Weights of a small contrastive audio-text model.
Model: log mel input, encoder norm layernorm, encoder activation gelu, encoder patch size [16, 8], encoder layers 8, encoder width 128, text encoder width 256, text encoder layers 6, text encoder norm layernorm, text encoder activation gelu.
Training: cautious_adamw at rate 0.002, 2800 steps.
Rows from block 2 of the audio encoder of a small contrastive audio-text model, named by matrix and row number. Rows with one number belong to one neuron. Each number is 128 + 24 x the weight over its row's rms, rounded and kept within 0 to 255. All counts start at 0. Numbers have three digits each.
Before each neuron's rows are labels from the 100 clips, of 14976, where the neuron reaches its highest value: "strongest on" is what is common among them. Only what is clearly more common there than usual is listed. The data: single notes of musical instruments (NSynth).
# fc1: MLP up (encoder.blocks.2.mlp.fc1.weight, 512x128), inputs 0-127
# fc2: MLP down (encoder.blocks.2.mlp.fc2.weight, 128x512, transposed), outputs 0-127

strongest on: octave 2; octave 1; brass
fc1.258:117151104154147173082133138107165117160132152108121117131122140166170113153140164140126114147149097121096149093126134159131117118124109107114150140170130123103124117155145115134177156150090161142146137125130148103151096084137120109127112095145105125122056112165162129113162148150140121106106108135167143130091105141132116127114080114159134087119128174114100134068155109084128125145111
fc2.258:130126114184138133117173142099142113108155103159105133177115062114102116112107117135107118127152141102159170107128134117165136119128125110115133082160121136120134103084146135106142134119127132122121131100152155159137128093137143139128110135106143175119083113112157141081089081106140107117129153092112166150117143135148134135068172117120175162096146143145169090124124101143123128152149

strongest on: mallet
fc1.65:074119157112093119163067128126076124130100137149099182180162162114095145141108137113161168106123169120145099128122098118139102146144106149112189126116129160120145130114100125159104098076127101155160131107128150135125116131140126102118155153113146110134153107133099127152149140117146109157100115140158167132098127106142081111144124111109120107084099172103131132123115137111149114118140
fc2.65:140167126125151129084145101150142102116129142121138118131087062112126163133108107126123115134122116120119113149112143105139065175145097101097133155139105143156167084127176114151156122141147140131165122121124153175120089114112108136105132165079099133156132100121151154134145104146170124126096127098160116166112150136080154096104114115104182130149135127146148138143120130117116177147127

strongest on: organ; electronic; octave 1
fc1.334:115116121137156177110107117128134151114093143121104151116109180152099135139113100111134116118097115164103119135165143161120063131189128125113124172101144124110121103161130125115116146112133144151123091120127116101139117093184142138094135126115132064174132073142101141128162123141128141157123107138103092127084096156117138135117108136144159114098146106135093158090113171102125138103134
fc2.334:135097168090122105139064133124125159079128119120138099113161144128091147117169124094171153086108137160126120132160144160159117132136126138133138154121095149144122155113061140143086091111131111138137143134113115102118155128118149134113110132142147075139124133150124094169138173141145135138129154170131103096146142103132126125135093144151121116130145137159119147106055129136082139085139

strongest on: octave 3; pitch class C; note: C3; note: C#3
fc1.66:119146123149116154127162124128120161190131152066141130110132137122120111132116152148122143122151131152110161139115101119131148087123136109200128123156116165115119129137128153105110141125097141110078121121106096094160139160124143171116128105130082101117147101175148111110163162142078101128194141146097150147135090131074119129135106137115123093093118096140101122133135117109127161109143
fc2.66:152165141137170122117139095144171083138130130143156129165096109074158143118088119135118108144132115118113119106130082093114141150094099102125134139111107144184162160132174167103136126111154162086123120142104119182154135138121110137120110128141146134145138132063120148125143073105103101137126135134157121108132143126140106089126125104103115128144106104133099113172136138141164176161144

strongest on: octave 3; pitch class D#; note: D#3; note: C#6
fc1.386:111119111121102109139131158120063113174135133106123157155177148060162077102130106127123151140160148162145071114115141158107162098121073138133147114169098143123125153114168132129115122099129096125108128134156117152151134132161122125128133144121102163153153111102133105157121123142145098125109138165103118159148115137135078081134106125109114100126103120130120088150131129079120105123140
fc2.386:137141125143131137114107085129152128120114146128127137162120139096140112151119107094168148143111125137118120102113116115135128128108108135113140105088124121161174167071164150130132133075182142131155124150145128137082129133139115132085124100139200112172167127115121122137122081061115107122128104125190119078112164155160097116138101103119114124119147129140111104152129153134157109149147

strongest on: octave 3; pitch class G; note: G3
fc1.409:112115106130123142104156154096106146158114190120122105092130124158155126118182136178120128169163102125110155155129100120133125126121131130163093103152159116073087155123103102134115114163153148125105136147144118141151076105115132143140157135131054141124099126142186141106130129147123150118155125138088151127122165141138102124167108111143145132127132095103146151151174080118115128121126
fc2.409:129153086112156132132120124154097131104110142085147137126104074098157159146085122139141101188133142136165120114121084118125079176122164100127146166158105145142146111116160134105139146165118147077148117128136137147102107136148141129157119136114106151131117156095144126126140122139106132117129107096144138161133098134097144096105106081130179113111109119195101151139137116111115167151148

strongest on: mallet; pitch class F#
fc1.472:048103162095090086142113140164138163100160125101104150132137130172100122131129116114163133134105160127118100124138081145112108138173115156162146113123096165117082127150129135148147122125091142146144138116128133135110153131145140179106113123126110120156141102147115109168122127111128124075121130160141130118152134087129127110132082126143094112132143145106082193094140116115146086124125
fc2.472:160171136128077137130129146129140128113148157142122126111159122108114137089066172141113134115111086110177148152139098123101138100164107148112134099130131152105099116142179108133095139130137127128126100082121141124123142105138144119114127156124145160160116121134172154066121081138122129111137137087099095131138119138104173087156139155137143156097162142189123135109116114121177118119120

strongest on: octave 4; pitch class A; note: A4
fc1.108:112118101100083122158149171138104129129118137094111113107147133176093142125110127122131174148144097139138134158137132128131136133182127110180143138172113166094118136157154099132115132139097171093140148123134149092110147084130142137128101143174090135130111102138098130142173146126125148121143137130089143134179111130070143123129096140126123085107142151113123129079109125106135099086080
fc2.108:114129120103107132110164147111149113125110120135129097085127112141161153163092151119091139113122102078122125093131102117111135124133123124152139141123137087143114107136118169133140173145134179128171133139107168160148129154084119080161099103135118153132127202097083143152122131138121157157095134105097144132115142112127174178144126145120125149173146131089106135112102092141157111145102

strongest on: organ; mallet
fc1.389:125160154162114156168154136101164164092165104139130122135108117188064126143151127129115125092103162118089181132145113139121142127152152103152113146083113126103101139151123114120112137157119127165140147090107117113114092143142194148140115121149145155125095133149148089109082150103084152127115103116150100114146135107139127150114103141098114129125150121148109157096129090164117141128114
fc2.389:119116145130118130098093127126091150117118121148093098178077129117121139145143108131184159136128126156158114129110156135107106166145115135114124115101136123110163109100179145163170103090140119137184112160136146118074140127147103129119093123123178110163154156146117088165096125114116135091105157125159137115093147174071143106142102115125135111125173155144123146129119114124130105139132

strongest on: octave 4; pitch class B; note: B4; reed
fc1.459:122125152103138130114108137115097127098129152133128102084142177145128110117172123142154127128137127149158111127166049150100150104187130160126128135106163105120097145153155117143101128102137148145142145162118127140131153109143143093077167132139134139115128112134125151114160153149116166109131074116127090113102144130136132152176115171151073098135122153140075135098138122153134109099107
fc2.459:130121156100166135143122087132146113143124152096186098117129122111169142088121090094115128121160112101141131129155096121152100152091159093124152146109087094153142166140085134126110114118135123102124165148116109152183127165116123111138122102153113107069125172111113147148142122141106147145150137139101099108174128122158089112170115132138128121131189116130134107174111134146122164119133

strongest on: pitch class F#; octave 6; note: F#6
fc1.270:124151164111098146140112109129088149131082160069142102150145139154118152093118106126151157157126128105144101128152091088111102130158161117148134179140115136093098132151132104143134097132097082074117118109130159126154132120127134152093162126152080098100090104156124133132140154155133186143137133136115107147137104142103098098155110163143137092107137155137146128146140082109138128099124
fc2.270:105140107116084157095144131112137114147119099153098117122097133161150097144097181092128137110078139137108150117093174145132141105167111133118142080110154106142142110114141168140136143115134118152170114111110142095141138144137112090144110122108169140159149156156124141115100128146153113109098167098112141136115119133112196194115115166148117115144129152115115139111128140109155083145086

strongest on: octave 3; pitch class G; note: G3; acoustic
fc1.325:115130112139132148114166159070134137157121171088125086092114119130135120097160153190118127153167129111117179136139136123102141112106160133184096133145166129091080145135124116139113126146142162125098146147129115088116086091118139162142143110147076150101113120140171118100160123164097141115142106107092149116114147150133148119140117142148144110148127086128116137116145083150114149112120
fc2.325:145130100119159148141164130141126115098133131120147127131106069115147161139107105143129061173132127147150146124138105099139114164130153077127140163142111145158144126125161114084141125168090144092125137112125146152107074119139133148172122164137106163109092159096148139128142128139117120127131107098133147168134087129102121087093131089111145114113095124149108141157142109121084190143134

strongest on: organ; pitch class B
fc1.470:127109147140102133112061129134122119127146108161107119155127136106136164138113158135140166070147113102146086123107135140090120153143093184088152124159166103117132101111125157144098124046122139167176114153129130151106107155159115118122136128117138126164118128124102110124159134107108103121071135114147097147097170138123121121166109141119129118139111103112126107134117142139170109091103
fc2.470:140163120105139142134169092115169089161130149127151128123110088113187138127101115139145078121099134157107100124153127124117129150096143092141125132112074143160136124157140152122135135133117119104129130123108136165196139146150082109184093120130121124112135140121107140169121142165169107102132155098117135113153076118124142144110101094156118101140096148110106148156151121083124165155128

strongest on: octave 2
fc1.128:154121148152116189126129109104172142125117124100088127144130178135157157147134155144111128178165112105158171121144151126093138128148143101099102116109188128124128137128180116130101162063134148103109121124133129111123112150154164131126132100160134103127112127126110102102132158110080092119156102126129134153126145141111136132092129156146139121133134084148117103148107089143115131086067
fc2.128:130120118127132117152132110126138126094159103145144149165124085146103140145135114141132068148118161140152160074134090133155121169136161056077169134120135084131165126123139114097160138134100157128140139097134153163096124153093156144129107153145147147089106164148103143115102131122125126112129119120143142151124102131126162134055138112093114101101104147114105126112152123171124140150111

strongest on: pitch class G; octave 5; note: G5
fc1.139:123163152139119140180107102159127138128133160087159137153145111091090144106062089142146111143115108144081070120147119129127108098115162128169156134157117178145127112142132157131160127128115113099101136105157143139129165108127156147151140108142123120138139143120139153118161168139124130116135102178139135116158055096122130118126121110110100108082109127140119163128118147083151156139135
fc2.139:139108143117162098130155139152134161089129110156126159073102125173106134118163151132068070111107117141135150130149111096110157168129155114093136161107115091153105162163083118085089142177115131162103106098116118130154111157127147145135132161126119173099125145108142121124113115124127147169141106134107108121156102097146138142100127132101143124161104130114100168140150141150104150132123

strongest on: organ; electronic; octave 1; octave 2
fc1.391:087131121133121164121116152111153146149099139107140139111131130139082185160149117119165159121123135134082173129155124159116098115121096138135128181113138172115135158138102127111091106139120117124155104102122123116164100117148116166118110088106118104105096120150103102151148154186115140162147132124159126087153104121077117121122111130164145124118137108121107185116083102114126184119144
fc2.391:130140161107185123098104103128112122120124151123121160104150155175107135146185137111133124104118125161108079183160197128138076130150101159126105133119148114144106152150115112182076103107145101148125129151086149107128139119106127115108147136114102100126143107138111099147144153130181145110111147123135111115105122113140160171136102149146140120168128138113127125120083135133085115104120

strongest on: octave 3; pitch class C#; note: C#3; note: D3
fc1.449:123148100102127135161109114132126147150112167082158113137109147119136148091116145139133148121124147128072156157103101117124149096122132137204118145157102179135141137142179107097126096120123115089114146154148096101142133123122135139136114112139113090141132112165121118158159169173102116117165134177134133121137102128081095114148127109169104096089112100128118104152120109092143169148127
fc2.449:100126148120127092121095123168125139109114132144113142144099102114124169157120144104175125169103128130100103130137131125110074187149100129099131146141117107125140112130182146122168123137147135118161123125148200151090086108161119154117151135118148120166156127120160087140119120127109143105092105126185134105106135128070148133113119098154105108127099145148105185126123106119138152130120

strongest on: octave 4; pitch class A; note: A4; pitch class G
fc1.48:078147127092113088143099175159113149121117132150150153130141141098137123117089108128164199109126156136114094143120118154128150127096124170155132161178109150086129120133131124159144066120110109163159135126150073140151131095146143150124152106138115133148120113130162145152110126135178128110121143133113134137122136102163085088184133107154119129130134111102138176128124122097136136145149
fc2.48:110121139111189105105130143155142118074110104115174111105130087110142147125141102135128096125112136128154116101169084141161127168101136098122167141141081095176132127121100154122123136142142172106116152131105144151146163130107169141143101122168138125092094156105095155139114119142111166128117102143120138129118131133168099128122160101076162135132135134128115115167117125175090169137136

strongest on: mallet; pitch class C; octave 8; note: C8
fc1.415:075134144119119134128120136137109177115145122136119140132134134173085131100163101117155144168119173121099140132151090135104087138149160140164114134159124154085096138153143116099177104132112142141161134083112139116150101124120158170101134149102108116117127125154122108158125146124140138121114113199134164092093108085111087146132108106154120094129116139113108159072152104112115128138105
fc2.415:156181112147109144135152162127139112117156136160125116123125143097135114067110114123126156109101114126141150140136117139140139140140104100097162134114122134133113097153149136125141115114106090130161139105130110140154113085185153119122146159125149133141061117143180192111094072129144087090119131093139100120140134136123143049153123123127132123114146141142139149144145110085156135128167

strongest on: pitch class G; octave 5; note: G5
fc1.483:095141172094113135156147115158113140116159128139148136152120160126124123171104109145178165165101131127151120110141125124133114083105165136150159145181109184109130133124132101127143146111099104100114153112156131111126151139148148156115145136128115072142143127147139110139154172124159120116117137150149099126166055150096137171133129108156101104114084163153122138132135137078123147164126
fc2.483:137113133114109123167136150113135145113128105138119109090129124170116150106159190168119116135097083162104149117141145124142184142165167119127155151117107089118103150144097128134073137152111141144108113093111150099138122128089131151137101155163107137124117175162132115081107161138111132136108112133078116080168108086088134141127116131112128107145145141135097162130127130111091133084116

strongest on: pitch class G; octave 6; octave 7; note: G7
fc1.364:100123136107118129132104159095097130123094167128142109097122181155113150098169139146125144124147109115106098151131110157139118169146091177144109147149100107079105108154133075160102084173123142143109112148095154130100122086099124153138122138129061112110111128134132086144134098153115181127142090137105157137095139110098118117134137122082142124129128128099154158116153121114126114142130
fc2.364:132132113103135129106137140143115141094096122122119118089070106167122150144133133119118126130097140117158182109136097126127118199138165104115163143100143089160143107118078120099148157157107148125145105109112154127100105158104139112184124130125117162118090155136114124118086118140106152158124156084114122150150136125100173140133124139087174149132158104162102164118124126161103139142157

strongest on: pitch class G; octave 6; octave 7; note: G7
fc1.117:104132121107110123128120168117092149121078169157122095100128119140099154115158100155163177127168124097135145133121120116146087115140109141149134140165124143075129064135102085140147101163131120148109146144128154139134090100127119174147141161133056116113091134162149117147098122158141148161099128142098126143128145136113103082146108121132149140138140122110140159129138091109123172120150
fc2.117:126144105097166113083137132156120156100087148108132145090088130158125115113146129131097120127099130124166167097137090154115127167109159121096157136114129102158119102140062130095135166154123158124110106118107133121119152170126164133139115099126126141119091104145135161102082096143113168136151141106105109163147109157139171129125109133096177130126158104152101140123158157151114119136170

strongest on: electronic; organ; octave 1; pitch class: B
fc1.511:117156165118166135146061125097150128128116156129131107121094150125070118120132104110178148115128152138096103163139098149136098127126137141129132116105123151127116102153133144124167124100162097117134142111128123113150161092155165130061144114102155081169125104158134106115147151168130105095096127142126106115105089129097142149149133123156106105120136123105086145095122141090149176099116
fc2.511:120107174125146093146088103126141155126132094111138123114131106145129144111146132124133108094127091117079095187141122116123106126127123131141114130155113102108145154150082135135103076138124106137134158127140133142153098145066131142107175151124115089115158150094144135159172185139161167145144161185109106095128126099117122142128127141136120133149146135129146149143119096132078156114074

strongest on: bass; electronic; octave 1
fc1.133:108119100151106182117142097092125115189134132141133133171136135126128172148150104150094149122126150099108155151101137137136104087130087107115144138142128155134107122157173093126121121084115103123132135118110132119093121085124092115135147129141119123134084054138165167146128136081138154115126110098152141198123146129101118104130119128152111130088134118087156123132133094101156119138152
fc2.133:135132127142128102161166130106124110121132111117129153136144112101117119120089189149087118157160106114118111131109050087118157088119141150179096125151152111091136167100137118120092128147164144120099104132159152154159119130108108114102139138116091173125172141115121125107143111123097121159157108136090128079138160108144126129129155129110124140124099118156180113154128130160141144121079

strongest on: mallet; guitar; octave 7
fc1.319:137103151111130086140094137156080172113107116124105119103151129093107119125105143120148118115113117152172118082080085124122141122112150171131148119158128130127170152089087160111105126113143151131146133175144088122129155143152134142130165155147135149140160135132119081153133103110133123168105122185157141123122129118076084120130095146127116084127080107132076134154129146127112118146139
fc2.319:139142097119111125141196143103129113131133106138136083106133112094171106126114157185108107141143075128135132092107113149148181106087155124141134145149106094127138133080110169117119149154136135102114131127145149142150143127125124083137085123157136180120130179120125176078107094150118111151126093102099155123157129141142127121112152109129138130108132126159131120157176142136126110080118

strongest on: octave 3; pitch class F#; note: F#3
fc1.81:113135125179157127139087125128081120175078148101142112134139174129145174146144130168114138136138152135113118166124114143059139123134114134153126177147128128134121134174156132125120126086140138118125080155114101142139141116159108125148111099110114133103139051102139119116136145132076152114149118141166120092100159135090107133137113138134115127091105080150105100124134136107143156102132
fc2.81:123143136116143131112136148120124134113135133171091094123101141192120133116174140146128141119101108121128142168122200118113131142154133167125109098119160097066091090141125103174154127138110108145130138088117137093129119099124120132130139145110112142133124137130141151074104119116161165081104154138096141123109115131087164161163116143137121120162183152109126143100150104103141096163123

strongest on: octave 4; pitch class G; note: G4; instrument family: mallet
fc1.488:123098106119098103123125154114109173129095121095114136127106155142108115132151164139152128146119134137125145120092101153123128118157140144166102102140144116074118165125096135104164114161105159117150121125126081070116167119133175146108132120163076147135130132133128129152164162170086143120150099167138123129130099139101096140140079162107126076131097140098107131098139099131122091098140
fc2.488:142140130107078131112155155111136134117098133132117067095117105121150160163116175113128100122121081123104153101126141101148145117100120136137132148134121078114129132100124144122101161146151151113134130118108181117106120121065122094171118114163140133141157186122119087145109117155105141176110138118116124143144154131087149142133160145140125186149185103164129131135113137152118118094147

strongest on: pitch class F#; octave 7; note: F#7
fc1.359:150140134134143170128107136113142131116124142099109145113117147138149136146146104169164142139129111151113115183121118115080083117127156176125106169138176184082108095131133133145138095162119104112120111146143145103162125107166142116085163137091079147176145123111147122096123102102120135108101099141111106111079098134117106121175114120153155097116128084159118132136121090124124137110119
fc2.359:119116129126209097093075107181118147103117096128152155141076144130102144135154087143138120123091167143147101176107155129110107137106120147108086117142131144139124121148130146129152098139143117135126131127137105125113155134137140163099145134085149108155151106092173144114127082115131145094147124173160127134060144157134130135120134084084130124148102125113100142129136132129112130155151

strongest on: pitch class F#; octave 5; note: F#5
fc1.296:123129154113079115193138118152084136156142153126133131157177149158059122091125112114117102108138116102161132162137128102130101134165129126109138097153125138104121103160182082122122107133085117121109182098115119143109133112141138151115150148140095118134145132158151149152127146143157103104098133162120109136147093125102130126109137167097089136085144164089143141134131142097142106131104
fc2.296:098108116132114120106139135133146138111142082141119157170115088100109131164092143113142144139092169134084136144091178141165125101097129131178094127167086156108167156095157152103138118147118119127113118111153139121109114130111129160137132109115169119182154125104164089148132149082131123122135129136168189113111146104120095167095139104144128117136105131150114124137108113099100132164117

strongest on: bass; octave 1; octave 0
fc1.228:105123125139108125164111122074129133157139097169136154154190110135122137130111111161124136133155133129076125133098124144167127101154109119117167169176113132155114125131098118112100109129113121145144164112151152143106110103144111135109140098141091150127118135155133115150177161174110095147111116101149140143116147101121094107136104113170145121108080148113154124108158073077126088140159
fc2.228:099151153179138142136085132134131092148107138115156122158149116080146144112093109102105149095173175089104135116127078108111090131141116121120157110153115150157157094144152114117126139071132157113140139154133099160154105123117135116111159108095124104146114117103101136129142128113103135135134152160158092118141157095160108094138109170126128153152110103141161090114084113131176159140135

strongest on: mallet; pitch class F
fc1.76:162142147127077133128084152135112173104167123133091145137132151143110124146099114116161153106086144105175116136141102140107071131135149124141142108096134150091129081135138091128160122099133114139164143103158116109141142123144168131082219151112167125168124152133127152095118122121122119121104096127127101132133123121121129134163105178106110107126123164135135133112149132141180121137119
fc2.76:072097151150116121174136137112099125131155101129150112138144127111137149112130107106155133129130143150127109112145109113152147167157090119144157186136094132127151147106136156124096113136120114160151092122125118144130121122153094116124111139116139144131147133085105074193138112101134128110095108121148172089161147077112092116093112118152159112173107196137127140147090102121100124118148

strongest on: mallet; octave 7; pitch class G#; note: G#7
fc1.230:102101158099115127127102108153113135159094178116120149176139158091135164132120081121137171099098174150143115168155115128104082139142125134113154117113153142128130101125158118129156111052159108116147123145116152107134135143151116146136137106108153119158159101152088123150138121123147140153113140138168143126107083143136110125170094150134103122109121155108123153132124149103206121127140
fc2.230:140151139115138107101174133125122122121142118134135083134101061090126153114116077142158097109148158110140144143127152126177088153125106080101122144166088154125162110105146099106134107147120120098139158129135152167113108118117131153130125150101089140119103122128161130176130113174154132127121131117152139160126148139088110101082132115141179134137104136145158130149115105128100173140180

strongest on: electronic; octave 1; bass
fc1.202:131153126142058150186153178094113137135144146123107133162171152117114120139099136150150143114173120127103144115099094147114151097150136085135128130178133130120097067150162142103154133090085117109134140156171095111130128099150121155101113139144113141144091130131139169145145122135121122116118082166143109124118165092126116092140105133155126098100117132103107117108124118102137136107095
fc2.202:120128119136102148142105163129132115154096122103152109150129150067145136113108101155179175097126153119118143143143113161132150101109109113169136137119114158127126120128137157130133103097099150121163098176116071089102150118162113143145118092143168105149087109111106143142112139114068119102116149126142139107136166155117099090173151141151138151137138117157124112152090077103154132127139

strongest on: organ; electronic; octave 1; octave 2
fc1.298:097103130159112219134122127102138135142116139097134134112126114129119167139124131112144126116119130141046146129139137148127099136120104095126157173125118169129110140142118156107097150143121121134147113121131142133160148076137119121095100104115147063124104086155102072138144141179094136152128141141164128135140133110125108126112137105173134145135135108124125185119113091144139147105169
fc2.298:128146181105164118120078117130138120112113152136120129113164137157101168139161133110137137101121125124094082171179165118137082136179104142132116132139122137142111117168115103165093114115149135127116155133101172143154125126086133137100127150120080087114130115150095106147171156144148150149103122146132103115111120092134140160143097156139106108177111128083118138112070124131112143111127

strongest on: organ; octave 5; pitch class C#
fc1.261:101074161130128167139088126095142148107131116161134150171155140157094123186115134113128125109108140160124110109158118154119115136159145161127135140084138137137146104150136138122151113089125132145178075111132151115081110164151138118100145112123133075145155122147067124161107166120130148129080128105144163134132105108157130141086126163112124123148118152097110163097112115143160113121123
fc2.261:117175126086110132130107151143114099147107180123155088112142098102168157113105118147154155133128135140120098139123143141134095138097094123167128181170074173107115084144148142167108120137120122100135121154107125130160131105116101115155106123126104115158118121107137124148147118160151137114106147117113130139143118115090122101157091107164147110172133153148108155134116094067135162131178

strongest on: octave 2
fc1.124:144135121122103146177128144090129132115124138123133125109132116136141088114152123171090101163191118121115168118106148145107123078141160122206097119144166126115115146127132092153121146141108128078119123121138092133147116128104140109152157151144118099100110137130162164118184185109136121073140120134125103087180155106135125147153124134158097125109134098122147128111115109098112147127141
fc2.124:134111122107137134148126107143121115137134148086168128145141099123162140118169058139153121141125201144174136113161156149128104150124156081143148145119112137168129131130122102117136148122067114080127140133109108109102132138133104124181140099155116102079099123152119128171102175108121141091141132124151150158151101120121079116125130114128105094127101138107134115141117117106100139137177

strongest on: electronic; octave 3; organ
fc1.451:106131130149113142155121177125121114152123143108100105121165156093140151117134139136110169110157101141113118133153133133115148109161131165124148142162156158114115092146150127138147150068135130092150138145191109125115088086199133139133100097142118112136110099131129152088136148127129115150108136138144117118121143129109082091128156107150136144113157146162143140139092112083154131081062
fc2.451:121140139160116121113192140120150067143128130125094136179113114114155135134113171140091101120132122137103134147115140128110176108142108152139113079128160095126132109120154093125135160120151141113091135117138156123106114107120108112158142131147142170122142099140114154104110095110113113107117135087122139112127141127126131148133192158068117174123107114114186077163140171098134108147115

strongest on: octave 2; pitch class A; note: A2; pitch class G#
fc1.381:157093109120111177140153145138168147136150132111104080188114123150096107172133116110140126150123157153129170134114176156146160077147145096166107077125127164111130145146148103111125136139066161147107156115134102123141130132119150156148108128151164123113116106142149134150154189099124117110145136107103128131164094153096142152123117111138098105126135138135126097111146131114111143089104
fc2.381:163152149100131121111164138144149131106138120144142122113096109146106112091155084171147093072084154131146162147134174122126148126123152080104136082085111128130091122146098099111129112134096099127114134122099125107150171142082133154145147132137124123099094146166154137133080126147144129111145178139084106182149102143116171141131146136099120131146155125104134150138144133114103139151154

strongest on: pitch class G; octave 2; octave 1; note: G5
fc1.278:156084135111106135129136159147154094143159130121121130153114102122107141126115127101156129165152104124126144122121146108163101087119153110133131106168143162105111163153142103090180112127060110111089149110140132135130150115141188124106132128143104114148140133145141138148177155103142103094139145143136131135145086124124136119111098097147087063141141173138093153138160092087119125153155
fc2.278:150143108115118136120138150133148145135122102159120103133107102153119091069156133161104093124095153156134191111119144147119171143141156089114160088121130102160097137185089126101129136129103115128118134108096115089153138146132140171144131129138109136125095147167168153107065139136113109097136170145084100141147106105115141133125117120106130104141146130099087149146166138100113136164140

strongest on: pitch class A#; octave 3; note: A#3
fc1.442:136095142093101116165114113131084158123132121108122123128130133132104142100134164123134129131163113136156161096118074099109164133204170110110141128133125130122144157151147111105089114133092141120112145102145130111110110155120139151103164164157090143103131127173119120111131142179124141143143107153115084124163105132077143079132095162099130082085134138149112141149143138120094160121117
fc2.442:106102112135109144137165120097131103135127130148116140134111172141148106157122175132134144142086131174134125099107146104093177125129130149136137116083140106137132157079151174148116120114133129170120085127105114104106139144138080089152123120137194145154175173115074102126117101061118126116105152123116169097119120124131131161134140133109118110140134163116109125150132134129147085151118

strongest on: mallet; pitch class A#
fc1.441:107118143117047106186077138137118129125138127142109147190147161142094108153075147127138163099106149097117125151123146134122120114129148167131121104111133138120125112136110132138148105106103087166169150126115121153130135116120131117138174139131137100168150146136138124152145172085130101119112122130130089107108117075136157152145144130182094122161100136093147147122126112143142080142122
fc2.441:118107120114120149125116145140109119094121169132120125102140148117129103134120118107157150143124119102179150103156128083143087207169153136111171142100139132123129104103120108155103107105120108150139120110102145133115130109154128089120125140126137165134094138104117101116099094113118167149083103131098137159163124126126115118163094158155157110087197159167140144143134142135170091110154

strongest on: bass; synthetic; octave 1
fc1.69:111102144132123131153105144135133163149119107112122107145185152106120149141145104140170141108123108105095111120095117169113149133144109162141111175142169141103106132156107112111126113123128145108146166141149138114103099110128132161081138115118081131120110097175146117124166181154115109155112115181148165132131121126104061108137110130189131100093127119129120152101141093108126115081122
fc2.69:146133135135136130098111129119143116144132123136099122130119142132148128148084174115109151112152075142083102159115123161079139088102119150148089092162163130115120111172149125133133148112125136127130151127162109128154120127103131107135145161136150107153138151109133176082173145128156124124150133095122101116109119136145165114150154154095096145151124120103133118110118141088130141125016

strongest on: pitch class G; pitch class A; mallet
fc1.222:090163127132123157125102120139133153121128136133148155128120160091143124151088076118158139090093156162079138156133116162099111112097155147113139138120126181144111095133191134112159138123140106106144142105143163105173141068178174149110117130114144124159102114145132129123126111118130113080138110102172084104118092104127143132123120129156098125103110088121129143131121116124170136146138
fc2.222:134111155092169104126146118138097137122114144127149091086130113160142156098180108126108092113145148135168125157150147087139107188113141103116136150123108086151107137127095116128083116152111102121116129123095125138137127128125098109167111152112100147088120147112095095175117119158171178124134158148105141147148097102126151143120116117136163119178127152123139161143124117148090151129178

strongest on: pitch class A#; octave 5; note: A#5
fc1.460:126146125119135115148097100152072117143167125128139139190154163120122090130121142127173139099117129147151076117075145147154149124134092128147099096090134118153130133182144120092106064069137092147164132118098099125102159159147131125113163137133139100117153120126116150156097127122109076089123144152133101103125135126135117122159108167107104131156117120131091124113124119116135114133118
fc2.460:107095116129153108088167157160113154114126135138113131099074132116115145116133120103111116133129067146166116113118096105138124166115112122113132169112088132167163146135099177117142133176138140172126109118125143169157126158170117137097068148092123121117124120117121124121117095153163128140112121072121154152121125149124152110106118089116189129127146154127083147158129132150118137161142

strongest on: bass; octave 1; octave 2
fc1.275:127129132155139146164106119100130126162125124141119128128133144079135130094143119111167213113157137115132136142134126173143077114124097111097149100113133122115093107167174106132118112085126135148166151131178119127137125085142122153113126137138125110139084120123118122136147158182137098115078096135158148114103160100116105082149124120142104129120130145085153137104140131118176152081131
fc2.275:121175161138119123173154115113154069134148108136127143175146093132186116109085160153121107089135110115079101130107109120094173096128135111156135101129119091110115084165141110143139151145135140114133144104148156161128134110105117091139176131131127155116143136103130163113138132112108128095130147106115109094149127097120157148114149129106106149171127152105174099144150145080138130119102